python train.py --translate=0.12 --encoder_widths=[64, 128] --latent_channels=32 --decoder_activation="gelu" --decoder_channel_attention="se" --decoder_block="basic" --max_grad_norm=1.0
Rows from block 2 of the decoder of a small image autoencoder, named by matrix and row number. Rows with one number belong to one channel. Each number is 500 + 50 x the weight over its row's rms, rounded and kept within 0 to 999. All counts start at 0. Numbers have three digits each.
After each channel's rows are labels from the 100 images, of 14976, where the channel reaches its highest value: "colour at peak" is the nearest of a few named colours to the mean colour under the peak. Only what is clearly more common there than usual is listed. The data: photos of arthropod specimens (BIOSCAN-5M). In brackets: how many of the 100, against the usual share in percent.
# convs0: first 3x3 conv (decoder.decb.0.0.convs.0.weight, 256x256x3x3, each kernel summed), inputs 52-103
# convs1: second 3x3 conv (decoder.decb.0.0.convs.1.weight, 256x256x3x3, transposed, each kernel summed), outputs 52-103

convs0.132:401418473479538439503453372550426503523486571445417473576568540520484522463461545509458485465556545453438459521490532446458426539474540493506559515440486543
convs1.132:518512571553443554571590497394558514603487521482522451415444438495491562536550396435482497550459417572497519482456495477549623532471527551504460546545495467
colour at peak: white (75 vs 31.9)

convs0.171:499529523461479473464487511502492454412463487509563499513427450536500483485423541447426475543579462412568473489464542504517557487413490458522541397512494511
convs1.171:594354502420511492497490475625533532457514502518508544446516493499443518489523576455524501459451419465342492481536504470517476553479505516536577571519539518
colour at peak: pink (96 vs 56.7)

convs0.222:446473557492428501528506478519470519496510473534527495469589488486499554440474427500523417470478457479496489507539534593502514478480509394511523507454413509
convs1.222:584430517531471548468489523477514429551524454543518508498452518546558524592505511542609456484519489556509563534462543443487556524475561590542571539517585417
colour at peak: grey (33 vs 7.6)

convs0.34:394365508510485415435476539497521532482519500531460402512523413543586526594485373579546455458483515524503479460492444490410446510516553531417543489533474494
convs1.34:589413428520482507495579467502476507536548489460528554471451492531482507528508490557444484580468518426527496530477525560492581584469457408528571473481484401
colour at peak: grey (40 vs 7.6); brown (36 vs 3)

convs0.84:543494529442560446594534511530482436525414564453531459485528504503474484448479506468413546477560540556403514517479487411510636469440458424557363506519570422
convs1.84:535525536531514491507441487465556493523572511492517386468521461544429542591521409630446516545434494497614484465515532538518450506435535583503484512615482514
colour at peak: grey (32 vs 7.6)

convs0.162:478437511523529404469535545452467540467556430540457550474537543446497535489420476468499406503532561452464493517519474428493405463554503524512469473468554553
convs1.162:572504429417456493495512486500509565523465540453545396474590451514459494491523525506504526435480503525541608465458515582496575441450444465462425570401393492
colour at peak: white (62 vs 31.9)

convs0.190:477573592479501512456425580428582554486480504462456424461439521440373627428530556522435488516555471521459428450556520533348514480423416503458413506429475531
convs1.190:497513522516541474516615485488496567470462531527432492502489454557504488505444566482556512501604526521478579523523547492465562627528538569456463537519450430
colour at peak: brown (44 vs 3); black (38 vs 0.7)

convs0.205:499567522495476505434419469458505481492412444411516499451515477643442564559528551446448511541546508492536556421570502464466579498415423550503457543437419582
convs1.205:504436490511492539522509557554474503464551495552514531506554448426522434494485519511410574564457534488511489497453518528564486563466500647427479424543561481
colour at peak: grey (44 vs 7.6)

convs0.159:450486523398611425440530469496412469569579556472459545473557507461505634517508484485481438465508547480457485493479509502587495488529471525512456516495452494
convs1.159:523441386461490597495406571553519474484470465509508562528518496538512459450477424534477431521450506528463447484569595478517497508504540544509553542557500484
colour at peak: white (100 vs 31.9)

convs0.200:567481426423518489473480424403367465480513483484512587460586470451501499514510398519525461466519516570522522486458529486510501387544444457517497458560502526
convs1.200:483578527527558513520531585575493539520520484425526449602456533431498514466457555550435489503544564401503428563510469462459461535501496434532594525514452547
colour at peak: white (86 vs 31.9)

convs0.83:531501365566539474557422506462442534433467454520487443489509516494450425494577443575383486540499586456538482519551402465549505439495492395465426588468521509
convs1.83:429533556503523501508502501536502467601397517550584521498490465507396562474447547540480547494523454448542499444506505526597528503465422492522567509439440521
colour at peak: brown (56 vs 3)

convs0.96:568552494539565483463514438447421578508592483467524452527492522508488474524525532458440446444561512466472498435491480538519527495508482447460448417470566518
convs1.96:427448543480484438522447600439530518476516525550492491485469513521488558532457498503492479495449426493525469508578527468491532452454439541465475567550450513
colour at peak: brown (46 vs 3); grey (28 vs 7.6)

convs0.120:494487653628510536470457487484546540515493515456446437503435486548511638457519434421621482405489506507444462502500547489520476489513500453525579467491554527
convs1.120:438491560530482416532544487501514525444563424467448548475594502502467461568434495565585553459543451540526518428550430521456499507528455510464414497511428526
colour at peak: white (64 vs 31.9)

convs0.213:503552431405494523485516429482494516475512531441597494482421461596510440479449437502536522535611516503537536490382526469413529445475449507518514463527551409
convs1.213:416530533498571502447520559555445481488483576568470471497583531522470510501544536523514563485462534475488489443549534519549491568479518555462484502509494575
colour at peak: brown (41 vs 3)

convs0.26:560500499511543500486482543534537458485465538562499475545507617451510588459540566443442463521457482391471534523456581502431514535468475444507416531398438434
convs1.26:543515571466519513455431390452514468508415523456495567496472449575527458585547454487575354467527518608452501476570522565492535582510544460467581511566463527
colour at peak: brown (52 vs 3); grey (43 vs 7.6)

convs0.188:447589555434470539389511590548508553610560471500524553467507524533493625497579431469419475541522479484518494493493491504604480500603532545515498492440596440
convs1.188:441483503455494449453448428512462534467461468467500529510414513523478510503487448528492569558468537512557480464581544446414487509397567449430508529554541515
colour at peak: black (80 vs 0.7)

convs0.178:405533529435493437469497483533469481469557528482510516528544493483531494475507340494446396520560543523506502442466508449502445469537511449473452487560519501
convs1.178:628432554485512514452511523483436533484519489560515506454479457538380498486495691539621571412493439537522475478559473536408546420500486527484476477506486437
colour at peak: white (85 vs 31.9)

convs0.38:566485441437523504407558454457498396414445422453522463446422552511536488491494462535606480425473442535524518449496427522514490452491508401490528544436425456
convs1.38:566468484614566501571450473594471553519461485530561487493523493463586634520549499490520495527492468471433543444540506541535500492457589506537548476555601557
colour at peak: brown (26 vs 3)

convs0.31:577546545499468410454416484573444536560482399549455547538505462479449547489571477583488401462605438476510597568447452472421479504493469451357489440545448460
convs1.31:469405466399542563495501481603503485465425440526431516541479550625527501516403474433455470568446478475380417430542511510583525509487499554627486549456490460
colour at peak: grey (54 vs 7.6)

convs0.2:453491527478504485474536523481473502521558557446540490453498439536495483514520487448456469537450555456449506548522482558452422508596638499538425496483460564
convs1.2:480477476395438607459414491482372561479420518502466581466550594444506524491460495505469504522530482488521462488524521411580500513493473604553562481561493425
colour at peak: white (66 vs 31.9)

convs0.217:459511423486536366441423617499472365542506469543503475564536465484432518473413408512577467495511481463510501416470538481395479552483493359458538540484495556
convs1.217:435532533506512518531541611551518517461463454464524543490530544532534470460569562538477492563510465517490506521469484446522470495496481564510446587444511496
colour at peak: brown (64 vs 3)

convs0.16:531496485506557497586470444473497540425610511472435514428558437462407518500556574501506547457420497504451476497537413582512448486523384457503466540479586499
convs1.16:562476437502431495493527546490472446540457583476485534606475501522544493430488483423480436543545504494545583543415580452543678544532436495483556450505462503
colour at peak: white (77 vs 31.9)

convs0.8:597487489492461491440452557530463463442544455531507428391557495519434481489516475504449588451520515454464505440489525556473445432446475461534530475536488504
convs1.8:431505406474535451542552539509515446551530461587569445616484471538549519442492466563517462466452508536568422542429526440601475490510394558487388572517431516
colour at peak: grey (72 vs 7.6)

convs0.81:493438608491610478524485471555523531475531529518466485438549443511470568504502523453520443519450490514469497499585551480468464463453547483482505497520531470
convs1.81:486522459573436512531496495476425488552529529522565501465489468508571466487547473484476610508527440513438442522442498508460592562530454518525494534490443527
colour at peak: white (61 vs 31.9)

convs0.144:588428501533551440480555545436500477470560526450493495451543567536409477478477338540556439597481572463502506467498552480561438489543484507528544453514543475
convs1.144:452443504483491483523482452595517569566467517487512483487466456525512512502486462439548530478563470468430495478648437433469558565456467487473489452536444531
colour at peak: white (100 vs 31.9)

convs0.252:526525400561458565561517418366525467522573459489445492512488514486387438503479486562482488475523484522583489534398439539490536476609444511510455463573493496
convs1.252:528494527430577502493484558610462489453437566454534536535608490500593456427461572458400429441532533514495469522526490472510430419453415547473575451509540452
colour at peak: white (90 vs 31.9)

convs0.173:507478597487457534468481577519551491518515495469485517524422518471509497520404515537502527498568431471522398512472517477516465436496421564505457565356485466
convs1.173:532569477562550428473410466449532454486479563539486472486566518476456497516573500615540464443450476524513457503420502496568517443434438418413414518453526576
colour at peak: white (67 vs 31.9)

convs0.36:480516482517554438592528610465439447494472529474549484441541593540466556504473469509457406495591503460453512498468473548567511377558444523504477457464530521
convs1.36:524525516506490425441583457383447508553467460478496525512504441478560384508485420432584532480510583454379523567453528510431504525513489445629514457490504522
colour at peak: white (100 vs 31.9)

convs0.48:534535478426455521503500411402545563404471539519466460524546474579462471494368497490556474485409537536423419516480582464515456495504492520478477564488518492
convs1.48:399519474556544538511476471530409563542444505538469553546420545491494510469549539481452489567504531437563461510456452561475522487546447504426457501511427460
colour at peak: grey (53 vs 7.6); brown (33 vs 3)

convs0.232:571542455419636567468444441517529456506479592475514478485539487530374432469471383531621475497496461499481541489557499458590438543436447520503543436518478528
convs1.232:460544459471432425555529590370544550472465473370496485503405563384572475513483555558470511499523577455508481516479445533440479508546554427537435601545450487
colour at peak: grey (57 vs 7.6)

convs0.195:493519515333455567510509515513520453517377543424530428522581490574592480522445452521416489514515599582452492507483566433464525494429562462594515569510443452
convs1.195:513453488548545471509472539481503472532538571561525497474357550476469503556546459467487486562487471525498467472453447567486484587432459532463488494495659532
colour at peak: grey (49 vs 7.6)

convs0.21:555503458616513479497522523463561535509648498406506530528413470525502477490515517454451457476504460545511489530503424506504478432557614459518473499408481423
convs1.21:389517478431441578506507445584427612490431560530481472541529477418544458499498446508541536488503553492517558490521560422521517455474514546451581459597473510
colour at peak: white (89 vs 31.9)

convs0.189:549501481402466452478560492494453501525487493528493492491414489455480517391479417534451557517406441562490522465478465462480516448435421464480477525562461447
convs1.189:536496448552493577485487462428540500500454600385546313492538535433495511572551515468430473450571559496473441468442573530523532422511608513513450515530552427
colour at peak: white (92 vs 31.9)

convs0.169:408604463394513450534488518551413494526382568492441492479480405489517515501503490488438468499563440457582544579412565464549554564448508538486545548621462492
convs1.169:611447556602486462460490442506483486423489418458578528510484525478507463494480514516489524519492517549421474428470414596493390452453444512556448461398491501
colour at peak: white (74 vs 31.9)

convs0.135:529521422518603543500410546511435510488500475546434513515566466412476459531663597521514421454396523464540387375439543485582444500493471466509488579501475504
convs1.135:507516508507427440481525515444496446565545471476480532517431456475499521473449504478403516479508528507457538526466386517533527492531591375447478484475502504
colour at peak: grey (36 vs 7.6)

convs0.146:498465532503473519525517479585498395476562370482614452456466517403502589537504533581542513495575484536539511544526482490522519412576545426550556430528556494
convs1.146:476486413537510569553488445455539514501433545519431635524507527531511516486452498387565429555517572517544523523555482463438451581581419518496451544458383553
colour at peak: brown (76 vs 3)

convs0.9:468352433503473516384549613473491502475553510542582429521467493456492515504460574456488541442498499549544527493493452547493447424558569503485442518373527451
convs1.9:452617494596497554486445407497453510437522558480474482474483445562499601514544475549541487519452441481484445526579530535545521516555410496494529418562487623
colour at peak: brown (51 vs 3); grey (25 vs 7.6)

convs0.153:484447481449465446494478468406440472522632514538452491454533508480465522458499505502520509522499535459433399466422475442499418401570410482505372526566452453
convs1.153:468521458507580454477513462510475617521437504494505471519457495497475494420585547496545526519586513506562422447532554575555543509482396545502466520492502554
colour at peak: brown (36 vs 3); grey (33 vs 7.6)

convs0.13:532479489466436481559514545476599557499582488527418532439546526509398458474458466499502436399572528487475504472512454490472428433508466429531500527476492473
convs1.13:448464518520507531446438458526387489425529509504574486534558503433499478511529466506485481500505487517528538507483538533599624474561444527441524491527496476
colour at peak: white (86 vs 31.9)

convs0.115:497533469546383470453620513442498530467522564553556498483416451495503492477513513479514469465573430498448531554421521521520519493510493580452479425482537527
convs1.115:521496557450497495514459489552516501479480570430408484556468580539495440504563450496530531473494516523555468504516453507456450400462580451537512476518470526
colour at peak: white (74 vs 31.9)

convs0.93:489537506491485456486565575491466473465497466537443525428582499399470475471461447535505513533565510546583444515491407543495526465605536485491485440481502453
convs1.93:534427487451542513523492518513504479440400524501578539508516486573525473495561440556572455525518475441372533478481487556429520574446511469496488549553540536
colour at peak: grey (27 vs 7.6)

convs0.208:476414489453521455503533357543466451465479533524516475514543485501473457438443466469473430528506587537574533491449538493438436474425394514463426529550567494
convs1.208:532566539545530502464507583516525398556547529454520503553536430496555607635509567521539574481555439430468509411528467389571532538615648526551496516434515514
colour at peak: grey (32 vs 7.6)

convs0.230:470511523429586481442572529508450486487585561464466506471549464543480591482531426490505422450523477505491425537422466469630484448511477485536477433539484494
convs1.230:493444451506537557600526502537528512512446442500529519484546518515484454487472437470539475504417553529420491523560599524525458563433491514499463562529488578
colour at peak: white (100 vs 31.9)

convs0.191:540506514532539465560485485453559388441453519477437483505536523511528664456564414541442463476541478533395444516460514462508479404471483380529474566515483474
convs1.191:478521473518417518416496547520458577527504502445453458431399486498473502563476563537507556559508440456534521475437488547463507504527544575383511416464538516
colour at peak: white (78 vs 31.9)

convs0.50:390421485519404393474491502593516410474537516485459527499546516582502570461498435457500460487432512468437454442478536543554461431505483402486570488520569483
convs1.50:578457465457504532509507528398505543508497503478489480477493427445433412573498518526565489511605433563521527551557488445478601541491446480475400429462539543
colour at peak: brown (38 vs 3); grey (32 vs 7.6)

convs0.86:430507541429519517512610431457477500392437425524517480479451457442570525455478481501443466446532474523575487408378507478430551376493495497549468525469464523
convs1.86:507468494518482537493535546592460440497553530609569532552554578564512496544540528576488507576562557478454539564541487474562551525487478467502550446488551530
colour at peak: grey (31 vs 7.6)

convs0.91:537435527532568477486501457497498455520418518536530427476556486444488486527498378563590372489406514474508482500528535531577506539548539446457490470511554573
convs1.91:455460450514425525429489469524441521477508480545439539532471559440448529456502480490479506540638546534478544454560456553412561448492464498469435533450459452
colour at peak: grey (45 vs 7.6)

convs0.62:535475506499489437489432508545418498584480416528546462515538447446575578429449566500494391512544525490494384461506505527472483428446432409521482497478559506
convs1.62:511447495500498551549544574443538480483504469501485516568485561614424506606517509447515579571590462504438543524503497473498486504509603513475493428443430563
colour at peak: grey (49 vs 7.6); brown (27 vs 3)

convs0.90:502435527507530551447460537447506482456570475525478546421489473527441436437465501495559495490563501533559475497466474562453423404555378469556444520458510464
convs1.90:513535494468465502518454539543562452471503507497519506525556527561534496479500459551500531550481493545481560463550530495469515603522420522525517541536591428
colour at peak: white (64 vs 31.9)

convs0.107:489551623453485530478519607491562579464526509512567476540433520541540588502473571474489558512529536502608489539479561497447525541518498516510500456575514521
convs1.107:561461471567518496552475469547442533521479473504490504544581555428465398514546474554484492430489458518455557405542384471566508430531564496501393531450469590
colour at peak: brown (46 vs 3); black (31 vs 0.7)

convs0.236:533475538528470486451391588534464472482512472544591493553533456480511559526444437530517411489480539523568456464546538521543503506414573428499515436487583531
convs1.236:450471474463450446551559457517516464541554523481513529490441532571461543482487587424541556476513452569427582575449421511523503519536423487485481602413500534
colour at peak: grey (31 vs 7.6); brown (27 vs 3)

convs0.29:424516506511463522503447470605498483588624498493542446588477502633436433519485552421529515546530440461528416464525484496494451534501463407539580562439569426
convs1.29:514483515460426498530492500486567612492505557503463491458475479438521534580453505589536439527497549444491525470537456475480493504496496555502530461532403544
colour at peak: white (71 vs 31.9)

convs0.148:501470480464492517440518542508518487510564515522526533494506396532426469505399609514589505515567526548510471379470492479500480496472515451501534475498552564
convs1.148:539501536436469535548423429453495533530470563503446502455528575495534558532551449481384480491428421489534540540566486530518500392582563507526412456483515505
colour at peak: grey (47 vs 7.6); brown (25 vs 3)

convs0.28:519488503352490569547499495523493494481434444462523428550499445536370467406610467466461534497500568466424450456462517530537427468455503458476515522490531533
convs1.28:415593433482450522473440533442516507450578501544482551489488622395505486532394523549546486458480435506490518481498501462379502453536533562526508544480512458
colour at peak: brown (35 vs 3)

convs0.125:498558422412529434480474508447451510477521527539569553565504334498477451515519379555505443474515410500455417504607493489483479570481557614536495489478397470
convs1.125:478456539516465490564450479561483450606539580510473526399472563506472554514511619484422467468457594461539513520450463458449544463550440436441567545548557511
colour at peak: brown (44 vs 3); grey (26 vs 7.6)

convs0.149:527501540449475415459457501547473470496500577537487497532507391445422476466473426412409507486428546516447400385475594485456489430407503396624554502486430555
convs1.149:454585435590555560434511546534498534479486439493465508532483584585505530548531513500493456544525476502489509487464414485510449500568509539571400475420576372
colour at peak: white (60 vs 31.9)

convs0.233:423482475489512491533575449509533415518566610543536530410467494491549527511481438536448434485519460556518485519477543568498455499454464570532491493551532575
convs1.233:526517491468459574414429440526475537465522422467484556481514441476427465520445517506572465512525584504527562479514462493562550417509486512472489506519376465
colour at peak: white (83 vs 31.9)

convs0.145:474479469462486510514447539446476527542415583508571502582551462420512520481495428518565459508395629470466429498507529459539545537476471479492501590556573461
convs1.145:416518534440605515433480424561468471469587505458326437459408476445466476489435477491522479456550478502520512496431404498465454443484589554573452445552447419
colour at peak: grey (51 vs 7.6); brown (28 vs 3)

convs0.244:327463436449546480467517489573483479549588505513559567482460422497550472586482579542475437477500525445560558504488444466480452545559486537450510440488541484
convs1.244:585536479429499466519519627472483651464386500481489456508491472430434449466556461426500546492505422589492485439489542534403538487497508553466498514453430576
colour at peak: grey (58 vs 7.6)

convs0.113:584512480494520479550487506529456540468331568498432518567447453572496496448447426410496519400515565487410471491405527499555569497480492588479517480561525496
convs1.113:449406516520525469434498455483445473541577539526502485443532562523542514574564568548437509543509409491586431599442470493526502577555498452457523510452493505
colour at peak: brown (34 vs 3)

convs0.52:456485501554531462438469544429485506564476499529425511515466491451492506495541452470519617488469454482527520490465425448457396561469458487522470551419453415
convs1.52:561419416422515505541429481569488566451478430421544395516467468435521541477458472488532430521415558521445503505528487520501562477438573478538535467548489530
colour at peak: brown (56 vs 3); grey (39 vs 7.6)

convs0.24:567521466472476459513559516470554511483578482480498519433424532480492490437473483484569474462488507465503475519451471505556443419538425460436548486474578476
convs1.24:455576511501493540497471475461510513494498505578534461517581500546415466509575415600473559483473408535537572481486545511515602459550518500425442500469450536
colour at peak: white (70 vs 31.9)

convs0.44:562504423474520458593420466521539578530447546426512549495540467432456445497560465512457474474431484479456437492454496496539526431472534454495486538500559465
convs1.44:422546591541495519533596474549478464456540540605492471578484586549429554461461547513465502547520533491424567528467492509451479495477490544492512436464488539
colour at peak: brown (35 vs 3); black (25 vs 0.7)

convs0.212:479490478469472397583541549517459489489599537461489512442541529505397509562447429477498436453515488575588420469481532516605599397538557536514503506472577540
convs1.212:453493539514553618470539518497485505510519543491525507565419421510491595505510506485524595546474520516413511457450508503375458513386389511551531532511394328
colour at peak: grey (27 vs 7.6)

convs0.119:533526496525576477455576561485561493574650527559506580542536497464482522478571528533476475536554542518566533509494469468482404481555477530505525467504536484
convs1.119:483554495493479552513410479552476522478446464440543425581448499585495494494543442473524536578441443462535460440548530507504607556476484457406517501464510511
colour at peak: black (74 vs 0.7); brown (26 vs 3)

convs0.0:436485502501499535467435481501488501556490443509506473526421525497443434493475417428527482564451484494457567500507497586565455512391456490437444484575376471
convs1.0:591507473490500484458394594459592442473442483512478491497512468506563477543486603606520510460467499471561416521545532453464456461574522402489511495437535589
colour at peak: brown (39 vs 3); grey (36 vs 7.6)

convs0.255:516420667499526520495506440484530515496515495542503464478566496477406600389548472531560497471507541548423549513496515579491382445434500510515515513567523521
convs1.255:386523530430504468491494494463461657468493484464466507498444495529512566516502527472553584531415510445519513502430494530570525481500517497462567489520557468
colour at peak: black (83 vs 0.7)

convs0.3:506572528475522453433475492402477519490481447491483408478557477508400430432473580405486420423462559482479465502421505606430439493512482555432561497461472472
convs1.3:399466495465457588492518507584548510488450530545423486537409479525509550521477430546416579582583483476490489462507530410531399520551460441518400573467498419
colour at peak: grey (55 vs 7.6)

convs0.41:508446422454502453549566514543516409471487521478506487434522536405600480410512397510550509533493539605506518536565497499494508459416508447545496459463595450
convs1.41:489504568453504548513410547486435528419496541570535517503499495578445536569512507539489487477513448447478481518435471532495501474495502507460443587533487496
colour at peak: grey (44 vs 7.6)

convs0.73:525526461461512550490460448477474547478447484557457466480528505424522510506537455471487440443400480429479456471428522503532463546479625515473592415540410488
convs1.73:500455465533513527512528427513469470512539488450524537614469528550511495495515521450514544540522522491486522401570465499369600482462504557462454531527431559
colour at peak: brown (49 vs 3); grey (34 vs 7.6)

convs0.102:389467437497468524453497492572451543607495484544534464491531567441456521505502416484609469561493411541401570564563498501503585427516484461493434476566408530
convs1.102:518564520451500548582535427453488521544510459488462554580453473564464521470513585489424497470470546474590414462512512487527531544508506472441442538483575515
colour at peak: brown (41 vs 3)

convs0.139:568418442467589448486535493406417529450484417457495478523537456439638533456549550506493461486479537535524489470483498492535497472517532494544478449537511488
convs1.139:454535532489467548549589450458468517520492495497499452469483487555458482480528514525537574448477485420533539465532472498557465483582465520587453501461461509
colour at peak: brown (41 vs 3); grey (39 vs 7.6)

convs0.15:479514475544476453470447465548526580571445548450515536506512422605521500441481443492579415505487504450423474371554482395548438433505456573430472521455521487
convs1.15:533513485447508440424594541517474439488391489529471476509453557446591465478528468577439530533598471552555469470557525575389565398484549464465577402511455507
colour at peak: white (89 vs 31.9)

convs0.156:520546491455514479565425485519409482483453567472475519532528565492398520467457505415431483504517520501412495528466473456470520456466544500484493499455422540
convs1.156:477541454571543491447517509491604540527586455473527539476523348472628500541457516526594466541454453511497544482502546531478445600541466469475484527475500462
colour at peak: grey (29 vs 7.6)

convs0.32:313511510500497479447478479492496530506394461464451459471464431553532478536501456486449498483504543536586479397541496445485476541536577514413554428488527476
convs1.32:723526460555502502478499556463566506549525491468581496478488436512440563441507537412565433477475372461434496547541539534442506448531454521571439467460541499
colour at peak: grey (28 vs 7.6)

convs0.150:453508444472585516492543535541395495486518464483517621507425505604538494502513558556499462516526509517494443486479553453408503519491480433525453609451500485
convs1.150:478493461444420415531504452507535566570411565511428461480445462460395541501468502491483586474537547447463458361484460513576509492529509417483511426503520507
colour at peak: brown (36 vs 3); grey (27 vs 7.6)

convs0.104:409468479394531571462549544444492502507531539513537472442513495458456512501443537451531511435538494444460507511430508480568445432434473519470445491446421539
convs1.104:592530532500556500526479478512486516422575565470499500527489572518467520521461444540570560434341514478477484480521501539479484549502454414520593459490514437
colour at peak: white (77 vs 31.9)

convs0.87:600497464559507537435506504475521449447558536558564539507476529556490488465481531435478513515389610407541481466484587516370507668445506538532574481560512522
convs1.87:490520503538431488501591436548447511545502525593512431541456439544456506596463457482425518542581453480566518506461525505475560423510478577440432469523452494
colour at peak: white (97 vs 31.9)

convs0.154:526491441510532481513571555495441550495488584397568498432537527515529445498531547517528567444518403491523466464448532412451574498525430577539483527540547426
convs1.154:415497616491491467480457408517446525454492478533405452500453485586514583506466522454386406507607497497547588503469490564479495496478488428508474427492469536
colour at peak: white (87 vs 31.9)

convs0.161:560557458431522411535590502420400531448541486525475457470510428505594535449502363593498456503518544473540488478508475484566441525546570465496540463502536452
convs1.161:491468438514486500441598442617490517404482447547444496581507515473425477445550473515607541456504546526451500409450461582493478440480426514457502484477456431
colour at peak: white (70 vs 31.9)

convs0.220:545483507596508580517530493438536472537517645481484505532570413579462527588532433507586437487544554528448464440475584502467544440548472558502519473485563569
convs1.220:458519476472465483472550509557427409432530415421552520476533549525493532522436499448502460554469502512428442459547477442434577599498405521494483512523471451
colour at peak: white (84 vs 31.9)

convs0.235:439501482465516490459521618560520539472511498444558362461438441492465472472434515494535591405482511546520514500460470527423406425433541432486424490523558515
convs1.235:467478353527575568580534503504536479488486464475515513573540561536553478463533564615520507529461571534504465485459510453593489460530501517558465518541489465
colour at peak: brown (55 vs 3); grey (29 vs 7.6)

convs0.95:485589471689476540590525542515505530504482537520470482521451453510526499572407582350511458531568453527503481471581487561472542473466494528514531448531378510
convs1.95:437480524402481431385510514523497532520614464561404565482480592509469507484497463520559562549460466472528566495476533415452605507553392572528494438474552463
colour at peak: white (60 vs 31.9)

convs0.22:539526510556367517544501551531477561573427524465553533441519437551541571517540510381527480496461456452446461471541496411465478590543547467500504457497497513
convs1.22:497424496559599389487493474505519465537515514543513421619498564408495488478512512635421433544497552527572499473495535563531579504502534516453465475447515494
colour at peak: grey (45 vs 7.6); brown (44 vs 3)

convs0.234:533473549537512484454498553447481568536642482518460473484447297514401539493455434444549398441451520462494495509505445529490424518617425458508425487439436484
convs1.234:521456541476458494495516433568449505471451483437515529545499597517529461469524503538532450462455504510461436471497518430497527471463581407455471532487531426
colour at peak: white (75 vs 31.9)