From a checkpoint of a small image autoencoder: encoder depths [6, 6], decoder activation gelu.
Rows from block 8 of the decoder of a small image autoencoder, named by matrix and row number. Rows with one number belong to one channel. Each number is 200 + 20 x the weight over its row's rms, rounded and kept within 0 to 999. All counts start at 0.
After each channel's rows are labels from the 100 images, of 14976, where the channel reaches its highest value: "responds to" is what is common among them; "patch colour" is the nearest of a few named colours to the mean colour under the peak. Only what is clearly more common there than usual is listed. The data: photos of arthropod specimens (BIOSCAN-5M).
# convs0: first 3x3 conv (decoder.decb.2.0.convs.0.weight, 64x64x3x3, each kernel summed), inputs 0-63
# convs1: second 3x3 conv (decoder.decb.2.0.convs.1.weight, 64x64x3x3, transposed, each kernel summed), outputs 0-63

convs0.24,172,211,182,202,210,221,221,226,196,213,199,206,201,205,207,232,210,188,224,187,200,174,209,247,210,211,225,164,181,193,196,198,198,166,241,190,177,208,249,172,226,186,204,208,205,204,201,195,222,192,211,201,197,240,203,165,187,191,205,192,145,192,200,187
convs1.24,227,191,211,200,161,199,219,143,214,205,199,200,208,201,178,177,174,207,199,199,195,204,191,203,188,198,194,209,180,206,199,182,189,221,118,173,206,199,166,201,205,185,190,191,218,198,209,175,198,205,183,183,209,180,172,187,201,193,194,202,248,223,188,225
responds to: order Coleoptera
patch colour: black

convs0.35,233,190,224,210,162,193,194,199,177,196,218,208,228,203,213,177,193,200,163,241,208,193,238,182,185,242,197,184,211,193,187,217,189,193,163,203,148,202,214,160,210,231,208,208,205,201,187,154,209,197,178,214,196,204,188,214,190,206,186,181,209,203,202,179
convs1.35,179,209,212,156,230,192,201,204,231,219,151,199,186,198,188,210,205,202,240,181,182,201,204,221,213,189,198,210,164,176,177,171,197,218,238,198,234,167,186,245,209,188,198,218,204,204,230,228,189,193,200,186,201,197,195,207,198,199,188,207,217,186,176,234
responds to: order Hymenoptera
patch colour: brown

convs0.20,182,179,190,187,169,206,180,207,208,238,229,183,208,256,205,216,197,174,212,195,208,218,177,198,208,200,182,207,190,198,184,172,226,209,201,165,196,181,203,207,222,200,192,183,146,216,195,222,204,182,200,201,191,215,170,197,196,213,180,247,169,195,237,190
convs1.20,189,213,199,203,215,197,204,207,194,144,210,210,195,183,197,210,188,201,211,201,217,193,195,214,175,194,208,231,202,250,200,198,150,208,208,225,191,198,184,202,213,186,170,217,199,186,180,186,199,240,215,216,272,207,192,188,215,206,235,203,227,186,209,210
responds to: order Hymenoptera
patch colour: black; brown

convs0.61,199,183,188,189,219,186,212,150,226,203,176,169,185,173,229,223,225,190,205,231,230,209,197,221,227,225,205,173,230,209,195,202,186,183,197,185,190,196,232,204,246,214,194,175,196,205,213,229,210,202,193,199,212,221,182,174,185,206,182,209,159,194,209,170
convs1.61,198,232,225,190,208,187,180,248,190,176,204,203,205,245,164,201,161,209,217,161,189,192,214,184,176,198,211,209,190,209,218,175,225,228,186,198,185,227,190,209,160,209,211,220,187,215,200,168,208,201,222,194,197,191,181,217,206,191,219,195,231,226,218,229
responds to: order Hymenoptera
patch colour: grey

convs0.45,193,227,194,203,229,214,202,223,218,193,204,186,169,208,201,194,193,202,252,215,202,201,205,236,210,202,218,160,198,191,200,203,185,189,235,187,244,196,149,257,197,229,219,208,212,205,203,192,177,201,201,233,185,203,195,189,196,192,194,194,199,196,220,160
convs1.45,202,170,179,206,192,198,188,183,187,219,185,204,215,170,208,188,194,206,150,185,217,203,200,192,192,192,204,224,208,202,215,190,218,189,131,193,175,212,272,167,205,184,171,184,197,189,208,197,206,192,188,171,199,208,208,206,197,175,202,197,180,214,202,231
responds to: order Coleoptera
patch colour: grey

convs0.33,217,185,177,228,200,199,220,223,193,184,172,191,214,173,174,177,207,200,227,185,209,208,187,195,179,197,217,185,171,208,225,194,187,173,228,216,225,215,162,214,182,202,240,199,199,200,197,170,218,241,187,175,239,209,204,212,222,187,219,172,180,189,212,163
convs1.33,177,201,214,186,192,199,193,210,208,198,238,202,196,199,225,197,250,202,187,187,185,204,197,195,220,200,208,211,179,159,184,187,241,223,175,206,192,205,218,202,202,199,177,216,206,189,200,205,200,176,197,237,150,192,184,211,192,201,177,209,225,267,201,233
responds to: order Hemiptera
patch colour: grey

convs0.58,233,209,239,176,229,204,191,165,191,195,199,197,165,195,182,238,187,205,192,215,183,172,207,166,175,194,191,205,180,195,210,205,195,177,176,197,151,215,162,171,189,184,210,189,193,200,205,192,186,188,198,203,188,164,196,229,222,192,194,196,170,194,189,158
convs1.58,223,185,174,207,162,194,201,182,205,202,221,201,192,194,230,200,208,202,201,187,225,204,196,174,201,199,210,236,157,223,189,199,213,243,182,171,186,190,200,191,200,233,192,229,211,198,198,185,191,220,199,211,218,172,188,197,160,208,217,201,210,217,200,273
responds to: order Hemiptera
patch colour: grey